A small image captioner, trained from scratch: trained on regions of photos with short descriptions (Visual Genome).
Rows from block 5 of the image encoder of a small image captioner, named by matrix and row number. Rows with one number within an expert belong to one neuron, the router's apart. Each number is 128 + 32 x the weight over its row's rms, rounded and kept within 0 to 255. All counts start at 0. Numbers have three digits each. After the name is the row's rms in percent of the matrix's.
After each expert's rows are labels from the 100 images, of 14976, where the router gives the expert most weight on average: "responds to" is what is common among them. Only what is clearly more common there than usual is listed. The data: regions of photos with short descriptions (Visual Genome).
# router: slot weights (encoder.blocks.5.mlp.router.weight, 32x128), inputs 0-63
# up: expert up (encoder.blocks.5.mlp.up, 16x32x128), inputs 0-63
# down: expert down (encoder.blocks.5.mlp.down, 16x128x32, transposed), outputs 0-63

# expert 11
router.22 106:122112094087121115094156096105161107087138147088142142137063189069172192104147159138098164093118088141171134077128106122106139093158098111095121107153110105152089134134167142163154157128105135
router.23 092:112100111090090140100160102112157111078135135102134171155056180081171198106160161117104157091136078139173115056121119114126134099164097129101096122176102120134091118131176152130140147147120127
up.0 025:144162178162137165126112166097150125104158126175108132123111072176134126066198163078129082112145129176159079090135157104183145177168151131118156125114110147066140122163144144089083106165183095
down.0 040:172136134152093135101115092124171122095114137092147156079185124138104109141189155190169119176139211139199109129120082186099136136139140137159158123120124112096111140168185139078115113105148172
up.1 052:105135100076121118119177085093151143059150122064128149175100171099149161115134131149112147106061099126126113111131073161112074147143124232131085140167124100148112114091142160169136159124108160
down.1 060:138145144131108128124154124131126099114107146130130080116084119169173101132113122119113100151153145111129143200131167104123069189127066139144164131111065146134172082131109137168124106188142096
up.2 054:119144129156089151189131144132126144118094088179130150168145077169129097090133099119143077190116173171152061143091098145139114124135155175187115148141123172118192123129094135052086086138156137
down.2 063:138136136166020160155089080126166102106164108145146127147139118162112127223175116142084118128147202213205066138119125144081104093123128157201147100127120177142143131214163114168132132090145168
up.3 169:118142167165088188141096152094157120101112111175095173139083117154157160082183156073106084146173115178173087079103144118180141134170158107135097116157092164076122085129151153083070097177182127
down.3 169:146126173140107146096079095143168162115103162090125127085176137133078123132183106183166124190105182119153129098166071198095120119136148121091118086125153096125102150173193120064127096077142185
up.4 019:116155176188127124124076162110163132148146124159119093150135080159169111085183141108141075106151167158173080101139156107176134180184159105127178135109113102094135115168122148125105123152151070
down.4 033:127116163130094105141066107145219142114099148073123129131193106124116120188208117188166091163124178176168140138158090186117127117140147130124142098140120071137110141159169133088139101065125166
up.5 074:105173172169097175149101158113143139118136110175079151117102081183136134095163149078125065134155128162146078108117151113176149168152171144142114136131113153075137087141139163059065114160176093
down.5 076:150133143157084150109052100158168120103141133100137148085211118161093119143162147198157123175124220128173108097146089183122126103161154136160142108149146143162140165184205075112135103064163176
up.6 079:125163161167065157133100156091148112134116097180108137128106090164145138087192149081161098139146107160166053097126145081179160150181158133144121123126099153073139098198151154064093109182174083
down.6 094:138129164142075154082084084166195140099132143112141130124185131149084130168227102153134126172126196171181110101144076210146110099126140113100137104149127125127097166192192085129092099094148191
up.7 018:100179171128121099156089141130135104224143090119119119108116110161175151110148103125189129113063122136155064145115184076146096058119132153138118129119098098103150122214140177147094180151090072
down.7 034:093156137128146084143125109146209128110091169108082142136098141084097080115096100129132114166167095114160125150177144148076106182111107127205115109123119058108168126083113116022120110155134156
up.8 074:104121101069152118123173084117161152060170148059119129180106161111136165117155136147115141083047100123143101130121075137098102164124121212130120134155160109151114137111149176179136175112100142
down.8 074:128139176135143134093137107128132123112103147106125074093115134180140117106120146127110099188136148118132149168125136108142061172122069142124117106112107122153143095174128117091132079149130087
up.9 110:112108097084126113099163084139165127108172157076124136135084175098121187153175172145131156073124074094138148106162113079105138163116101096097141130153151081154079138152183169175144184109101086
down.9 097:112152122078087131095160116121172138129117141077127089144107129140125118184141113093106048163159173179192122146122163137140075150122053117118120099126112148129140093167151137098142095153122105
up.10 162:109147172162094182131094161105164127114143126162077152126089097180151153086193167081107079122164118170166077091117156097173148155167162103130127124139102149075115091150157177095067110169174097
down.10 152:138128154133108144075071097140186169123119152096113139093196137129066118136166105180179104193108196133165127092161075178105111135136132121121144076131164114120106156158195100070136100065147160
up.11 066:080134113088116134116154093116141151082173143069095148152086168107121168145188160127124130081105092086122108108169118099118092218128131141116128146169151067129092113151174191174122169116117073
down.11 074:083125129104111129083139109117162156142113167122130088129100110130105084148106141072101044136162125136186149178160149119101064199100057125102142088111133124132151089152119139086176135137125071
up.12 113:101178156157111190172089117114100147122106105169087174104091114156141151150102090068115047147159129118101121104126154143184097123113183150139077148158106139083157075102136118086066104170191132
down.12 117:169090174148118138133094120137119116103102126077146112097147132165130119113177117168125176186126134085113102131156101166090134114147186102134097145114113076133116145174153102113085098117129201
up.13 117:108102104089115118097162091144156126114172154078124131132087171102120177150181181147135158073137074091141145105172132073105141170122094079099141126148153078149076137164185176173148177103101064
down.13 108:101161110079093137086166126122182146136124140090120096149122122140115112189136123067107044149147174188194116128119172139132069160105059121114126099121119134132143086185149134096160097147127095
up.14 165:125142166162095190134097156098165116093119118169103171140081125142163157081182156066098084139176124177175087077095142130187132130170163115131103108150094167071118083120143149093075099175187136
down.14 160:144134177137106139101099088137169159112108139085124111099174134125083118136179099178159118196113189126169118108165077207124100134158132121115107090117140107137105128211190125063132091092142196
responds to: text has "green"

# expert 1
router.2 080:116177137125125142113092133065183088106124104117132152152065162107213191092163156102102130111189115177167115037104161103155124166165141100084113109138057143112080082102154139152136122181141103
router.3 084:129171138126132140112089134068188077104124103120131152148066162112219189096162162100095132109195119171163117033114162103159124164159144113082116104132061138107079083104156134152126122188148102
up.0 141:166169153166131115127089149124086091160108095157149093113161110134147089169113136108153101168153167098079178113176178144154120190139169092093156099083095108103108106152092086101130090155151096
down.0 145:142068098164107119178079150138123085134130107152130171164120129145160158118117130140093197088151100113102095160084164106123191074145211131122167173141120141127163145098109112185119175103133139
up.1 144:070136153146074158144117143144143142136184147133083151116095100175124153102180160104118092091150088144152079114146159070151146175159153092133138136149125123101109107201176196135093135145148045
down.1 135:082144154165156139093062067132184158101115126182125126069171131148085143111071120146185088148117137125143179112111084103108077151165101150115145076109150152126145123055146098146137130096144098
up.2 124:079130150132086142132123144141161140137192153112097138134109123151129147097183167118120111077139079151165076124145148060139152192159136090128148136144133122107098125214178199165110149131133040
down.2 126:082130142150171153085054080123186167104119118154165140089173119129082137109072112157208095148114137122147179088077103113111103179179111134114124071130177125146117115068153093127148120072159107
up.3 028:112179093119125090109137125137122157165127104140124062150195120141104058126080088149192151121061158143115118190126075112107118156078119207134153172114141140152166154151090106118146139099097084
down.3 048:110174132095145157110128102174196133096101116087154111123136163111128172144083156120143094184132154130174163112114164140124099185148083074119136103131124173192128057137150126063173095119180149
up.4 081:136100104094117091101151117146166125150169162077148094137134160101114139125175174168151170092121081117156138136175121066089178143120079079108178122115148086162089171193168163193159169094083068
down.4 079:095148126081164132070133111121169165111133149070138087102147138101085130158119101102165033175151165172154155113135129136136080153148062119113083083126139127116103090138175134060135093117114125
up.5 043:062139141126116144157137119158118169183167149096102142071115104174095138147138131122128121079129077093109110142174147074130124127116137104127099169144154087112131118195171152186096180122130032
down.5 063:074121116157141112107083069134136179085129125205102136109139159099084130091030122105170087119085135102115242121122092100141112130167095175130118071106174132160143105094136075151157144112154096
up.6 105:119131126153057129187132136142107158158089080159136126176150098155096090081174137129179121184138120162154081135148114103132139145159127115198127158133130141120166135214120148075118099125134058
down.6 103:192109117130028128156122131145170094136137154086123175160187098150127110175175117141110133168135200165171085123133127185115144091073126152126179155148131116140129167177180134115104097102151198
up.7 069:072146150137124130134118133162133142176197148096094119087120108162116134133144137126126104072122107108117109134179168076129114170117138100117159160126150083108112122206144169193115177122128044
down.7 086:068117105153138138129055100098151153106133118186136144113125118121101137104049142115166091101084103121106157136089126081123122170170108130126162103119166154117152089016102051188192158096174165
up.8 079:130191111135154116154110104095076120130091067138160164132132143104137130188056063121131119158133177084058154123142143158135075110116158138121081134152105105141148097109087090137155117148134142
down.8 087:155104160169118153180103118151098091097140085129164121135099087195160152095105128158074184123128099099091098158147153126107115136121169109201091153138089108116107108171092132140086138125141175
up.9 085:154089105095144094093151139151181107156157163092154083131154160097124120111164180170141179104118092149164135141144111083081190126134067094099178100091145125166085181179148137172167152094078109
down.9 082:110138139085146132079105120106163171122137134061164110094193119093076136149159111141176068191135184138157154102142097158143096124134098116109100074135157084129113118166191131035140083104137145
up.10 084:146089115105125104096145145151184111161163164094145087137140151109126126094183181159133171095130086160185118135136114067096193135138075078106187109097145129152084174187163158174150154102087085
down.10 083:112130135083138138087118124118170173137131129053159126102185127081077124144154106131176058190144190158159146100136104148144114111146093116096106087135149112116114125151205119024143083104132138
up.11 077:055132142134093149134129128155135151159189158109095140094105110164114149112164145112119106073144068124145091127163160065142143149144144078122119155149137100105110115206176180172100166131135034
down.11 087:073145156168139134098072055151170166075120108191091120084136155117084138097040125113169085137111129113143209129125080113108092140180098167112129070109165143140150111080141103139159135106163095
up.12 121:128193151157156146139085124105075113132100091143123160100114124139146142195067084096118083160156159081051183106160174156162097140121187131098085120141096104103132089092112086134113098158164135
down.12 121:147079164186090150168066102129112097108134138152140128146090133192150154135164121152107196106130105123108095138143111133091156113102195137152130148144116126094122142133095124198105151113122171
up.13 089:122099128104091113099142141150175123134188157087127106158117151122129144099191185140135159075138085148175101117144137061116165169145096079107182121123141105127092146198175195189138164123112054
down.13 093:110154104090142156067124121152191168128134115083150116109171125100079108142094102110179057175140168155153154127120135143113099174130071103103139078140151147114113111089173133086143092113120097
up.14 118:137102114094104109091144124121194112103173152076136112157107167103142160088201193139125161084147082158179101104137125061114156172158101080103182107126129114140071135189178186187147149128110073
down.14 112:120150111080145133076138142132171168127117112076144120108178138104085123140112108114166034181150173128142164110126125147140088157121059108109129085128149125120108101118186130068125090123115116
responds to: text has "red"

# expert 6
router.12 080:073139107145056161157118106122090170151099090152123206130100127126102145133169123105156116142170109112107101097160135069139104153158144087162084186189114108122134089169149131076109118154142075
router.13 134:087113060082099141149164065142097173079128124107114180150097147119092166141135117145149133130111079116101109137124079105103112129119108158173087180186157125165148128104169140088127145109107127
up.0 093:095169172166106178145074147109138138107139124157082160145097103158142131089170125066127082136172142163160102092112154138191116155170179130139118130154104152069137073156127155111074102185177114
down.0 114:116133183178117136147078060125155148149120095178143149108169093200068123137053149193159157133138138135156182097116087095124120113122169166119165091132173156136139152082126103130092144050116140
up.1 043:157144171163135149097102166122145091167150149149115085089123103150174117077149148111101123113140146184167112113105156140160175080142125083085181084081109172087114148133134137136087117145147132
down.1 054:096124136181089107174091112163121129080171109157076118131062139145093162105111151144077135072136105104119129167171104155136130077167156142141127133150148073138137125211104146140174166105130212
up.2 037:131131152108130125108116165122223086102147126118126109124093166125205162057177220119083159096149109186230105058103171107144135109143115139108135088111087150096070121143153171137122153171125122
down.2 054:146115196184082086148080058133163117149130102172100116119129151144085109154103118148155138119098129119190142144090126124150086102053159182067143097136134148155146083139121085160062136107114092
up.3 208:197124138152154098084100171123118039131113122149174092119149149094184110144105151130123168146158167119114175097144160161135153105140125107074138038059080132132090140114100092120164101150123159
down.3 193:146078102112097120133099148142142140186124140112125194166191141110077102142147096172137138138132168142133151097122115126150188113134179134103188118139168126124124169114169166117138132053125132
up.4 068:141098123108209116062133118139135092147141160117133123091107162085149164157075152141072183096128114108120186124114139143108160074099104137054140103133130148142081147084137089134160149113100202
down.4 061:081147131160129137122123104152161176096143148128123126107111144142096189113057166193178165116199102138116166133087123123110190131197186102147176088132138094128134167093107112110157153092126147
up.5 067:098121164165104190136099150115154126141132135171075156121087107169143152079187196070124117125180094190209110078120165096184151131161127078130114139147118150076109107168166167098073122168157107
down.5 080:124163180189091119129093073115158127120117126184125132091154137165095134131048133202153145131118133118152219093111103101156091161141138193099174105119125157134131136097123145199111129096122138
up.6 100:106132159162095176138100158124169127121134129161088150135085117152146154070193218078121112129184095194213099066122158087176139148166137085131122125143100146075105100161169178103089114178163108
down.6 100:126157183178087136111093064117179137131129113169143138082173130160083111145067119201163135155115156133183188091131092131143091135136125166102175096128125146145126137083139132190088129082126131
up.7 109:117134144178090159140083164116161123135121114172113149146105115141146134065182241075134113137188092192211098069130156085185134144174142080135126122135085152079109096176148169098104100191159109
down.7 105:119173167165043122145103069122171128146127106171153166121183113185080130159110106178141132143119168150194182086145093129132086115120121169113195099142135157152130139089160104190121120070119145
up.8 053:126120152121133141091120148073202091072171149100108125114093160098204159097161183102076140082156108161196119079119164130151142124171124090082137092126075118092062111145160162194121157164129126
down.8 065:126123159163054119132118064113155115124102115150121079150114128139079125194174119165103130123123143176222128113143123163116090117108139141091149093121122152153167144170133102130166144116069123
up.9 073:170119152131203114064112141139134063160152154126141102069126151108160139160095161132075159092131130097116187119150169148127156085116113114046145086097109128119078149108139088155143149127114162
down.9 081:080103120099120159095107124110142180141116130117140136128151117060063128116109122202130101123157142122137156076136102112138166129132132092102155081120189045111096168160137082086164155058122169
up.10 078:163126193162202124081093170131139079172164160132115093071126118138170123143107160112068137085137146126123170121144185138147161114123129111070162077083111126092093144122127112154126148135133134
down.10 088:079097116143141165101102118114131175137111137099129116141121114108085148112088113141116131118140109099120123085154116129118152096127157099124089088108169017102097142168129093049173154076128219
up.11 086:124105155197107175153113182147118149165111128195101117132154069182101088088162122126146100151144144164186093158113125109146183117139117084150187142122151176094166161168110141092076103113154116
down.11 101:112156159209123134170114057169122106058121131188124100105080104187135146143082143140116164099142096141152142164085112086167115136175145167148136118114103172135148101097077134229111144129139131
up.12 105:121137156203101191154081172131117149149097111201090150134144066195108100101165107083139089159160146166163112140112137140175145134145144114150115142138139177080162121162108129085059090142176119
down.12 112:116167186211112141168093051159151110085122122184146127098145131178122147149088130185157151125138116149174163137101110088143088159165138175149155103114111163143129112087112122205095125107133121
up.13 028:141114163138154126090101183072199088150167149109121099104105122113204138103158146117089146081148114159194127069122161148159167095150119103102177087096083136093102144168136132177130164165132170
down.13 033:115132158199045131114064068146142143134118132154126101142141128131106120136043144171085110089138128096146141133134125105103048125118137135122111091141136076195144077161111135235161144087113155
up.14 080:110111137130112144107115146124186108113155141116120128134088163107168164088171228095108142097180085164211117051134156073165122135155126044105149111135087115085047097161177192163122144178138104
down.14 099:119133171149075124115081077123181149192117109139141119126183134133053113155094121174175110161115149141195161110145107134128081131111126146071163083117151131138124121129164095122151122068113113
responds to: text has "sky"

# expert 2
router.4 076:101127081079063127119167082111118140073114109119131186150090173095127166142142161145165162125136083110123121102130107100092115113164092139129058166186123120160108118126167128060151140116097114
router.5 075:098127078075062124121162087114115141076114110119140176145091169097131173147151162136164159121137077109128117110139106102100122127171097131129061166175121119161106117133170124058149150126096111
up.0 071:114158159158106149122095169116173102132173139138104124116100111160174147074178165099129112091164115176189095093130181085163160152180156083102142105116090131089097101195156174153104119173155063
down.0 083:105145155131135117104084095122197165104097109102153099091164109115077125158080108167147085184080167148188139105142086175143093088083108088113103075111161080114116105146175098088145108076127176
up.1 077:119139158151098158120116160113172105117152130134096130142101119148167149079195219096116113105164108169185088088134166077162154171182144058114145106125095132087065112183161186138094119164154066
down.1 079:119140175137121134095087081139189149117110125097151105087192137149090134150115116161158099191098184137180115106145092171099094073095117123137129089114136092118129116141182128073115093073139171
up.2 094:170125163144171095070105178108121074131130136140152068087152129112171104125094134145123158122089157136130144131145145165126175115167117154072172073059099131121108168134106098131150125125109155
down.2 110:108140134113140133084097128145152177116123126078133124117164119084077125107139111169172108166134159102121136082154072183129149118176142125058109080130184101118104139159170139052171121075129187
up.3 041:130096134113117136109142136170199109146181166078106109118101137130142153118175212128098149078140098140190136126152147074113163138106104057091177101123130104129062143187155177201131151127116052
down.3 046:099120112106083102119120144148172153162166113115108114141157129100093106175082109096145075160151169154160101116074158116130113086092079147117153093133159173078111120150138119063104118114119061
up.4 081:123130102087101100082156103102133105099125110068152142140112173092142162144182219145139172116153081111102138087205125094100110175174100093093127124149104047147053105161170132159169132138097080
down.4 083:083143089080129115125162143171163142170121128109125109155101114104114123170095123051118061136169141158166136162090170093139107125144063121115147100118134141121123098104118132122153120153100061
up.5 119:176119149134177090057105165112122063116128135135163066101152150098177101132102133144121161127107154125112159119140144161125165121154114148064159063049093128128103162124102098135156117128110155
down.5 126:103111134112143125094079117157166190151123124095115139122169156072058136122130113182174106163126157115128141081127074162136165104159154121070118075131188125108112133134167154066176130048148136
up.6 076:132098115094145095085154116166165121137175168055135081133140161103123134123163177157140165088087098121150133153158119096099161144104104124101206112106149088147081165166153162218153169100094091
down.6 071:129146133087078114102139130141169155132143150095139125104170131084112118184180100124144052169147207186182123116140137143142079105143067154118147097109136147118126121197187129088115106116097148
up.7 133:144112145172101160166119174144159148115108114186113139160138068169128093051167123108106099167141163205193082128074094154147145110133138170173122125130128192109168130110089152074091090140160154
down.7 129:120101175184068126130037063149178156095127125161118139113173126157070139169154115212134107154135188180181110110162092140120085102141130131146147086125168121122138124167154128146099134038124161
up.8 139:169175162176155122103072158099105063135110108150138110100140129125183111165101131097127118145158170096093178090169193155170124148149170105068135066077069102098101105121102094130126095175160130
down.8 122:133065152155131101122066098158163147169163135109152137151148132133068144162115124178142187144113105140144109109109121136101189103135219114122115106108159131109136139119123149092121140057102140
up.9 052:127157172169099156123103158105164103124135121157102123137106089160164137067199213095120097125156127185180086093120168095166161152185148055121150101111090143081091122181146172130088109163162069
down.9 061:119141176146114143117086085163179153111114106096137099085184119151078122140081131170161107189070187124173126125161074165100100059113124127125117083136135075141142098134158122076132101089147184
up.10 106:115141159150098159122112156120168110112153133138102133140098119150162152079199217092118105109169105163176086088138166078162147183186147059120141113129090130084070104179164186129091117164159061
down.10 101:122134161134112128095071080123197164117104128114154123094190132134078133146117121178156084187099194148186136098142080171103096081107116121122145078127157103118138123143183116084114097063123167
up.11 119:172126154136178094074109171122120076136139152130159067084156129111158100128101134145120161115105148135119161138144144165119179110153107135070166075064115126131110162125102099141150127118109152
down.11 121:114129127103128125091108125156156175129119138088103134109176134081062130117147126156145090165150177103126128089178072191137148102134130113078101085139179103125109159181183128070187120059124180
up.12 120:112155165161103163133104160113162119106151130150092141144094102164157148079195204092116096124168118178174088085122163086167147185189160069129142115136087145082086097163152180118087108169163080
down.12 111:114131160141121115096065086126187164120113129120146137084189128140062137144115123194164092180113194145181132096162072159117102084112118122123145070123165082120128130138184117089122108054126151
up.13 088:162134177159171134078089166109156081153152156152118094066122108141167123116125146110097143106144146157143163108139174145155192091141112114068147081083101138094106147121116110126120119145138142
down.13 103:103126136156109134129079095167136180080109119118122111126112121077068129126100131171101097124104146123116133090164070173129136050116161150110094083115182079144137123157139118097215150060123196
up.14 157:168119173158167130073088170134133079154164168150122092058123114145154126124128160116105143099149136134133161115147188134146183111148118088066167079077106132103091148144130116133123123136133129
down.14 154:080101114142120127114067107125132186121117121146133136139123132081063133110083125165114106104093133123111142087147091148122154069132155123116103081115198099114124128133132110119208169049113178
responds to: text has "water"

# expert 13
router.26 061:072133082087039128141172079106142156091127107108129166151098156101121153125167148145159150096125087129165075129149116091091113120166100124150078196174144104149120127133168157104144171117092099
router.27 061:080131083087040122154174069119139157096122105103131161152116147101105153123166165162150148110120074132166092130132098084092124132173090107155096182173150114167122153149163149109151157101084095
up.0 011:114158172113137123070090127110153117127107107118124141093108170118185129116109096090096151098144121151126080058150148130127088071133156119108107119124080063072083114057116093211110145166135167
down.0 018:084119086149110125152177087157132145137129144092092069169075144103131130153136145149132110151121153144185154175119106114127104169117159136090153067110121127133168124122123093119134111111100095
up.1 101:160130194177110156115093191121163107150139133168104092088125088165147109077162162098104124131157139180172108099129160137165169096172129124113155087085116161067124140146121152114094100147157118
down.1 107:128118129141073146144117116168112149066122112100107084133104100098113147127160104143063095117125161125149113121177097175118137080118135162121113126109157064113117118254139122077168141080156195
up.2 061:121172184168150165106073162077146094096144122147098138099083118143184159125129140064086086122171119146131138080098175141197118143163177132105125107124080139066113069089154140127072125203173147
down.2 061:159092144166058133160067102161183113071128115110124145128143128168104152159148113185064167151123197148162124130097095204099140105169185162132154118123116119114123148176149121128128106071110207
up.3 026:151204174162153134118066149073148084085117087145142130123102134134192133138124141092097090122177175118093132089138169151185075173189204133115118120093062098081112068121129112130110114193157150
down.3 034:156142155133127145143128099139190103092127136109094097111141116170144121217188105114109124144121161181196071104038126168148140125171131157111121121148088156184115108122144116096136109144086167
up.4 091:154171146146126107118085156061122071120112097124156120131122151106189130150141159095130129133168136108108131058161179133175095163184188101100130093101057107093093078160126119136147099203148115
down.4 089:167152135153066105144123113123165097100091119151151181104176114140120118159178123181136169146132180156164119154075119160141126168181132157113201142163083172150114128093166111221134111116145147
up.5 040:129179201169107162102105157084140105080132117158113142109091104150155136081166172076115084120193122163139114070136184132177125133223154076098127115125107160068091102136142153124079113178182096
down.5 055:166116156144132118157098137150136128142103116088161150113134130102111132113107124223111173155106159129164117102165128186185135046143177101111112138121137021162138141117167101033126106094095205
up.6 134:117151171164098150129096172098149114118129122167118159132083126142156166103169207083113104126203110159153109054133177094180144160200162077121118116137073146081087069154166150110104098195171101
down.6 118:125124171141109131100076096132171147101100109101142113072173111114102130130186120222163111195123179116147147079161080163139117118127137131093158096118146071146120153184182118058103091080123153
up.7 153:180162120104161083110119140045134090067107102119170096160158157090195103108116114141137138148102183148122111117099113176131094153190165175127145074097086149131132126090086096129160095151131179
down.7 154:095091108134121134134111111094157149174154128158108146182123143096074148168102119145118113086142101180159113103074158089142141123105141133150147103121161200113107128086095131200150185083134049
up.8 097:168135191166171131083107175126153095143155151146114082068137093154162107090138147114090133100118155165148123118132143154151162097131123162093158079070120152086118136115105133133108133136136157
down.8 114:119124120145108130150115139130114135057119110110106112127093116090121147104126126132051116111115145106114127118184098177123131072120136139131100127121154024126117143201144120067211143100144203
up.9 031:145153138145112094119106161116138079161126103093152121121131165083166132138167207126143171144188086115108148099174158106150127136183117063097133090105047084116067115179163111167174120187114082
down.9 044:118128106109087097113120133189131129138182102110060147132132135211104125147214109133149073136115134155151130096108137125182127198108127095169141076132161135154158126188136222178050131122130096
up.10 054:125138169126206152093117136122132135086164151088105110097125120142141132161099111096074077081123166100088146124121136149160088162113190157107160118113137097076130103067110125206094148137171157
down.10 046:155164127119141156140164146137132087101135139103117157129122139138173143130085153133122178143127156100121128151088125147135155104166156131133144196103060102105145184025105150131111090163106108
up.11 070:118118147149086148162131173132184143108120109173105126158136073177132094053201143119119088156148172199192086131072120151144133129178149132154152131136130195110157141164090155098088079115152159
down.11 071:092151183157119122099066060139178160137116151152120097113169158112085135153158097178139085155144145153164145138148091125129050139125097139102086076118154133143107097122145152199153107101131158
up.12 032:116196152153140118109107143070098069126103090137143132099104141124207147111094116101128135153171159121096141081158179170162114148200165116079129120099043091097116097141113105135123098178140111
down.12 040:139139135119129112146155121110199114136112129091101142144145123186122113175191138067134115137115166204168129145066139205177171101149149085109155103104112141091105129102167134146097112114073163
up.13 026:117156171183145157089088149077158088101136134168133136109081128141197160114132173060096109116176134173137113059134157137202143104162151087101112097146043121064085083104141130150092110207183127
down.13 032:158134127152093107163081096195172111107133146090137106084154139132144110132167165170118181150152193137179126167134146163137132084103142163114151147119161071169152143255160096096105128103140187
up.14 190:121141167167099163132101157102148120117118113171110152135088124145150152098169194064118096137202110161161102048131156105198135157200164099126107119136079153070104072155154151105095093213188111
down.14 164:144107171134087138087079118132154145124104114087147137088193110133104137115167119184141128202129192111140141088162080168137127103123148121093179098126145080150118153175200115076110084082124169
responds to: text has "green"

# expert 0
router.0 071:129130100095115109083141113121125089136141129123151135092098182077153177148144185138148186095141074102127147091178164090113159139186078108079133122129103078146072142145174132096154158140101090
router.1 090:136108113103115106064135117135122086134153157127150123089094178090147177149148188138126181085150079098117155094196167096115162126158086088062135108123110072145064137151185136108162160130107093
up.0 094:074148118087110153155159088108117179075151113078091162148093140141113149078175120109144090121091098171155060119106070090135072150147155158165126174170153125117144092124158178165095150135146101
down.0 095:102120138106164148075127134146134159120080135104140086095131168126104140099093119085131054170169140097119150162182120137137074098171064129157083095120127174122110063179138097082114096135120137
up.1 070:075117136117066154163134122124137161055138112128118174163104124144129140065194124116130099123122105159169008116098115091137105192171151157156120147169131148115159102216138173121103140135134100
down.1 069:134159139121161115106114141118127149104118122124118117082151113200128140098088116109170075180122164093142161177215101172181078121120058126124105119131117078143113123122166135046100083129136187
up.2 072:113133146120156127137145157128194137096142127102109106175137124144159109095106095137100119099073162159177086144050096157128079087105155212155140132125127161111164119079107148183125144147128168
down.2 081:112143162133137084083134130138083147100094092089116119091136140103140112068153144140124099159146164080090146143168125142129104086180105145123118102139140058145243108170163116102123074143076159
up.3 045:068189121134096116172135141091165148139104082093135122156140103142173105055152119118161123122099139172211053115088131101140087074175155159154125192146085137110158112117109171175108160175130136
down.3 048:121177116119085108110161154058104130070138125103157143109155163144148125101047142147122113158176171048133161146125135117085111133143080207169078120148139151150112081089154115134097080124114129
up.4 065:063124131110108154156146107121122168072159149099094199132096112156107153123190134111143084106119091128124066129162118080134108216129139142145111163190143107116138099174164181134090171125138078
down.4 076:131114136101203144104121136111116158124112146097140089076112124130123133091093121076161067190148136092105172159167114145152081129160080118088101103142112105115108069106131150082112077145126089
up.5 083:048104133121095159159141103159124175086159149115091185128092111149098155107176114113129085102114074139136058121131119062136111184117138140151113165187154118120147104170169185115094181123137093
down.5 100:129144144103199126090133142125123133119100145081132093081118115139128138063089122104156090185152135079086160171176115152151084118150090129095079127134102093117126092100146146080111082164139121
up.6 031:123144105129117134149130109121138138118114111141137133184149107114142103089088061132137102145115159195140103136016092121110066113114139170189082140145133192158178115081090132078131114130135172
down.6 040:140114123109038097197162152161093108133112121131136154135137105136170116165132142083089134135143202134155110119171157155114121110114076113132150168133113110128124126228113147191112107127115139
up.7 034:110137110142057154139117101110131125102100086155141213163076180083143175121171150111145136153167116137120108074145129121153118151156141089126045131180113118105086103159160130089125103165142084
down.7 043:141079109149144154112118137105105126122115139098136169067171116072082130104132117068149099159099167137066169122151102151133124082129123109099187147171150118112121132132180124034141126109143133
up.8 253:141081107074118098095179124146173114129164160090148102131127164093120146103183177167146172084103075144187123136141099077083175123145071106110163113114156123164096169175167166152160175093082102
down.8 203:131141132100125131077121112125201159145126130077122109130184130118082132179148113157140096194119187170182116117134109192110111087127126128136049090121157139126131133191196118026134096080127157
up.9 030:121114116123086126149177130146128148125107111126145095171154081168104089092130083133153139157062164151180059147087087155137134058126134215189153166108145162130195146174073176140106140132124168
down.9 058:147142146132145142150117125111154118076117126132129117083141099167157118151097121171131130189109159165164143114180118179051149136203108110239090121115144128165100151185172147061081083132175188
up.10 037:123145114129112140127125106089116116084074084150166197143096166071157166140132131093124118165161141112106136075163131148132081165154159094123053116163104099131091077122136094110149125145151134
down.10 043:141120177140148155088112090155165109117138165096107150079158103102113143072140097109145086187121178125140147154186072146149110100132131098136158131156146071137118143105199148083150094098131159
up.11 119:114155085115097110182139104117114160132082073128154153186151117122122102081130082152168107167095150177152072155073074121112077123125141160184101165158142165158184112127091125117145111126126137
down.11 127:169167101119047117191192169125083083114092126119108153127121163146181132157139152081045114113158172129146094177172173160155110144126087129170109176141072131125146093195139119146084123171139163
up.12 152:132137074128139104145124061140073148187097115146140145086157119121062114169075085158214144167105121095083160185173126141097137125080107116130104161141150092185156145122120085086153121087098098
down.12 168:122142141141149139128132137125071137098131117163138163069144131152144142051039129145137121126136145074046199125159111106136114148144108123127174134131139108130113134074144140204121127135137103
up.13 175:142159104125144113151113114108105118070089079128162156175143165089154121140091079120121117167120156120096140111107107176137055116114172206142091119140096136144155088079096098123154090155143174
down.13 157:094143139148123106136139114127085123065087139136101087087099112155171133095136148102099093134129151090102136189143131111121052151139074103173099116091091101167143081149121149134125114163124132
up.14 039:097142129101091158133138078100125156053154127082098165152089131137124150095190157105146086100104107159145072123132105115130104170159149160168131165197142110106125101181168152199095154140159094
down.14 047:122061145113129111137110105122184133157140162126146110126116100157083109120030086113105055184128148150179128180175115150141068154173064151122118095138125130116131098084145134105087118101141108
responds to: text has "green"; text has "grass"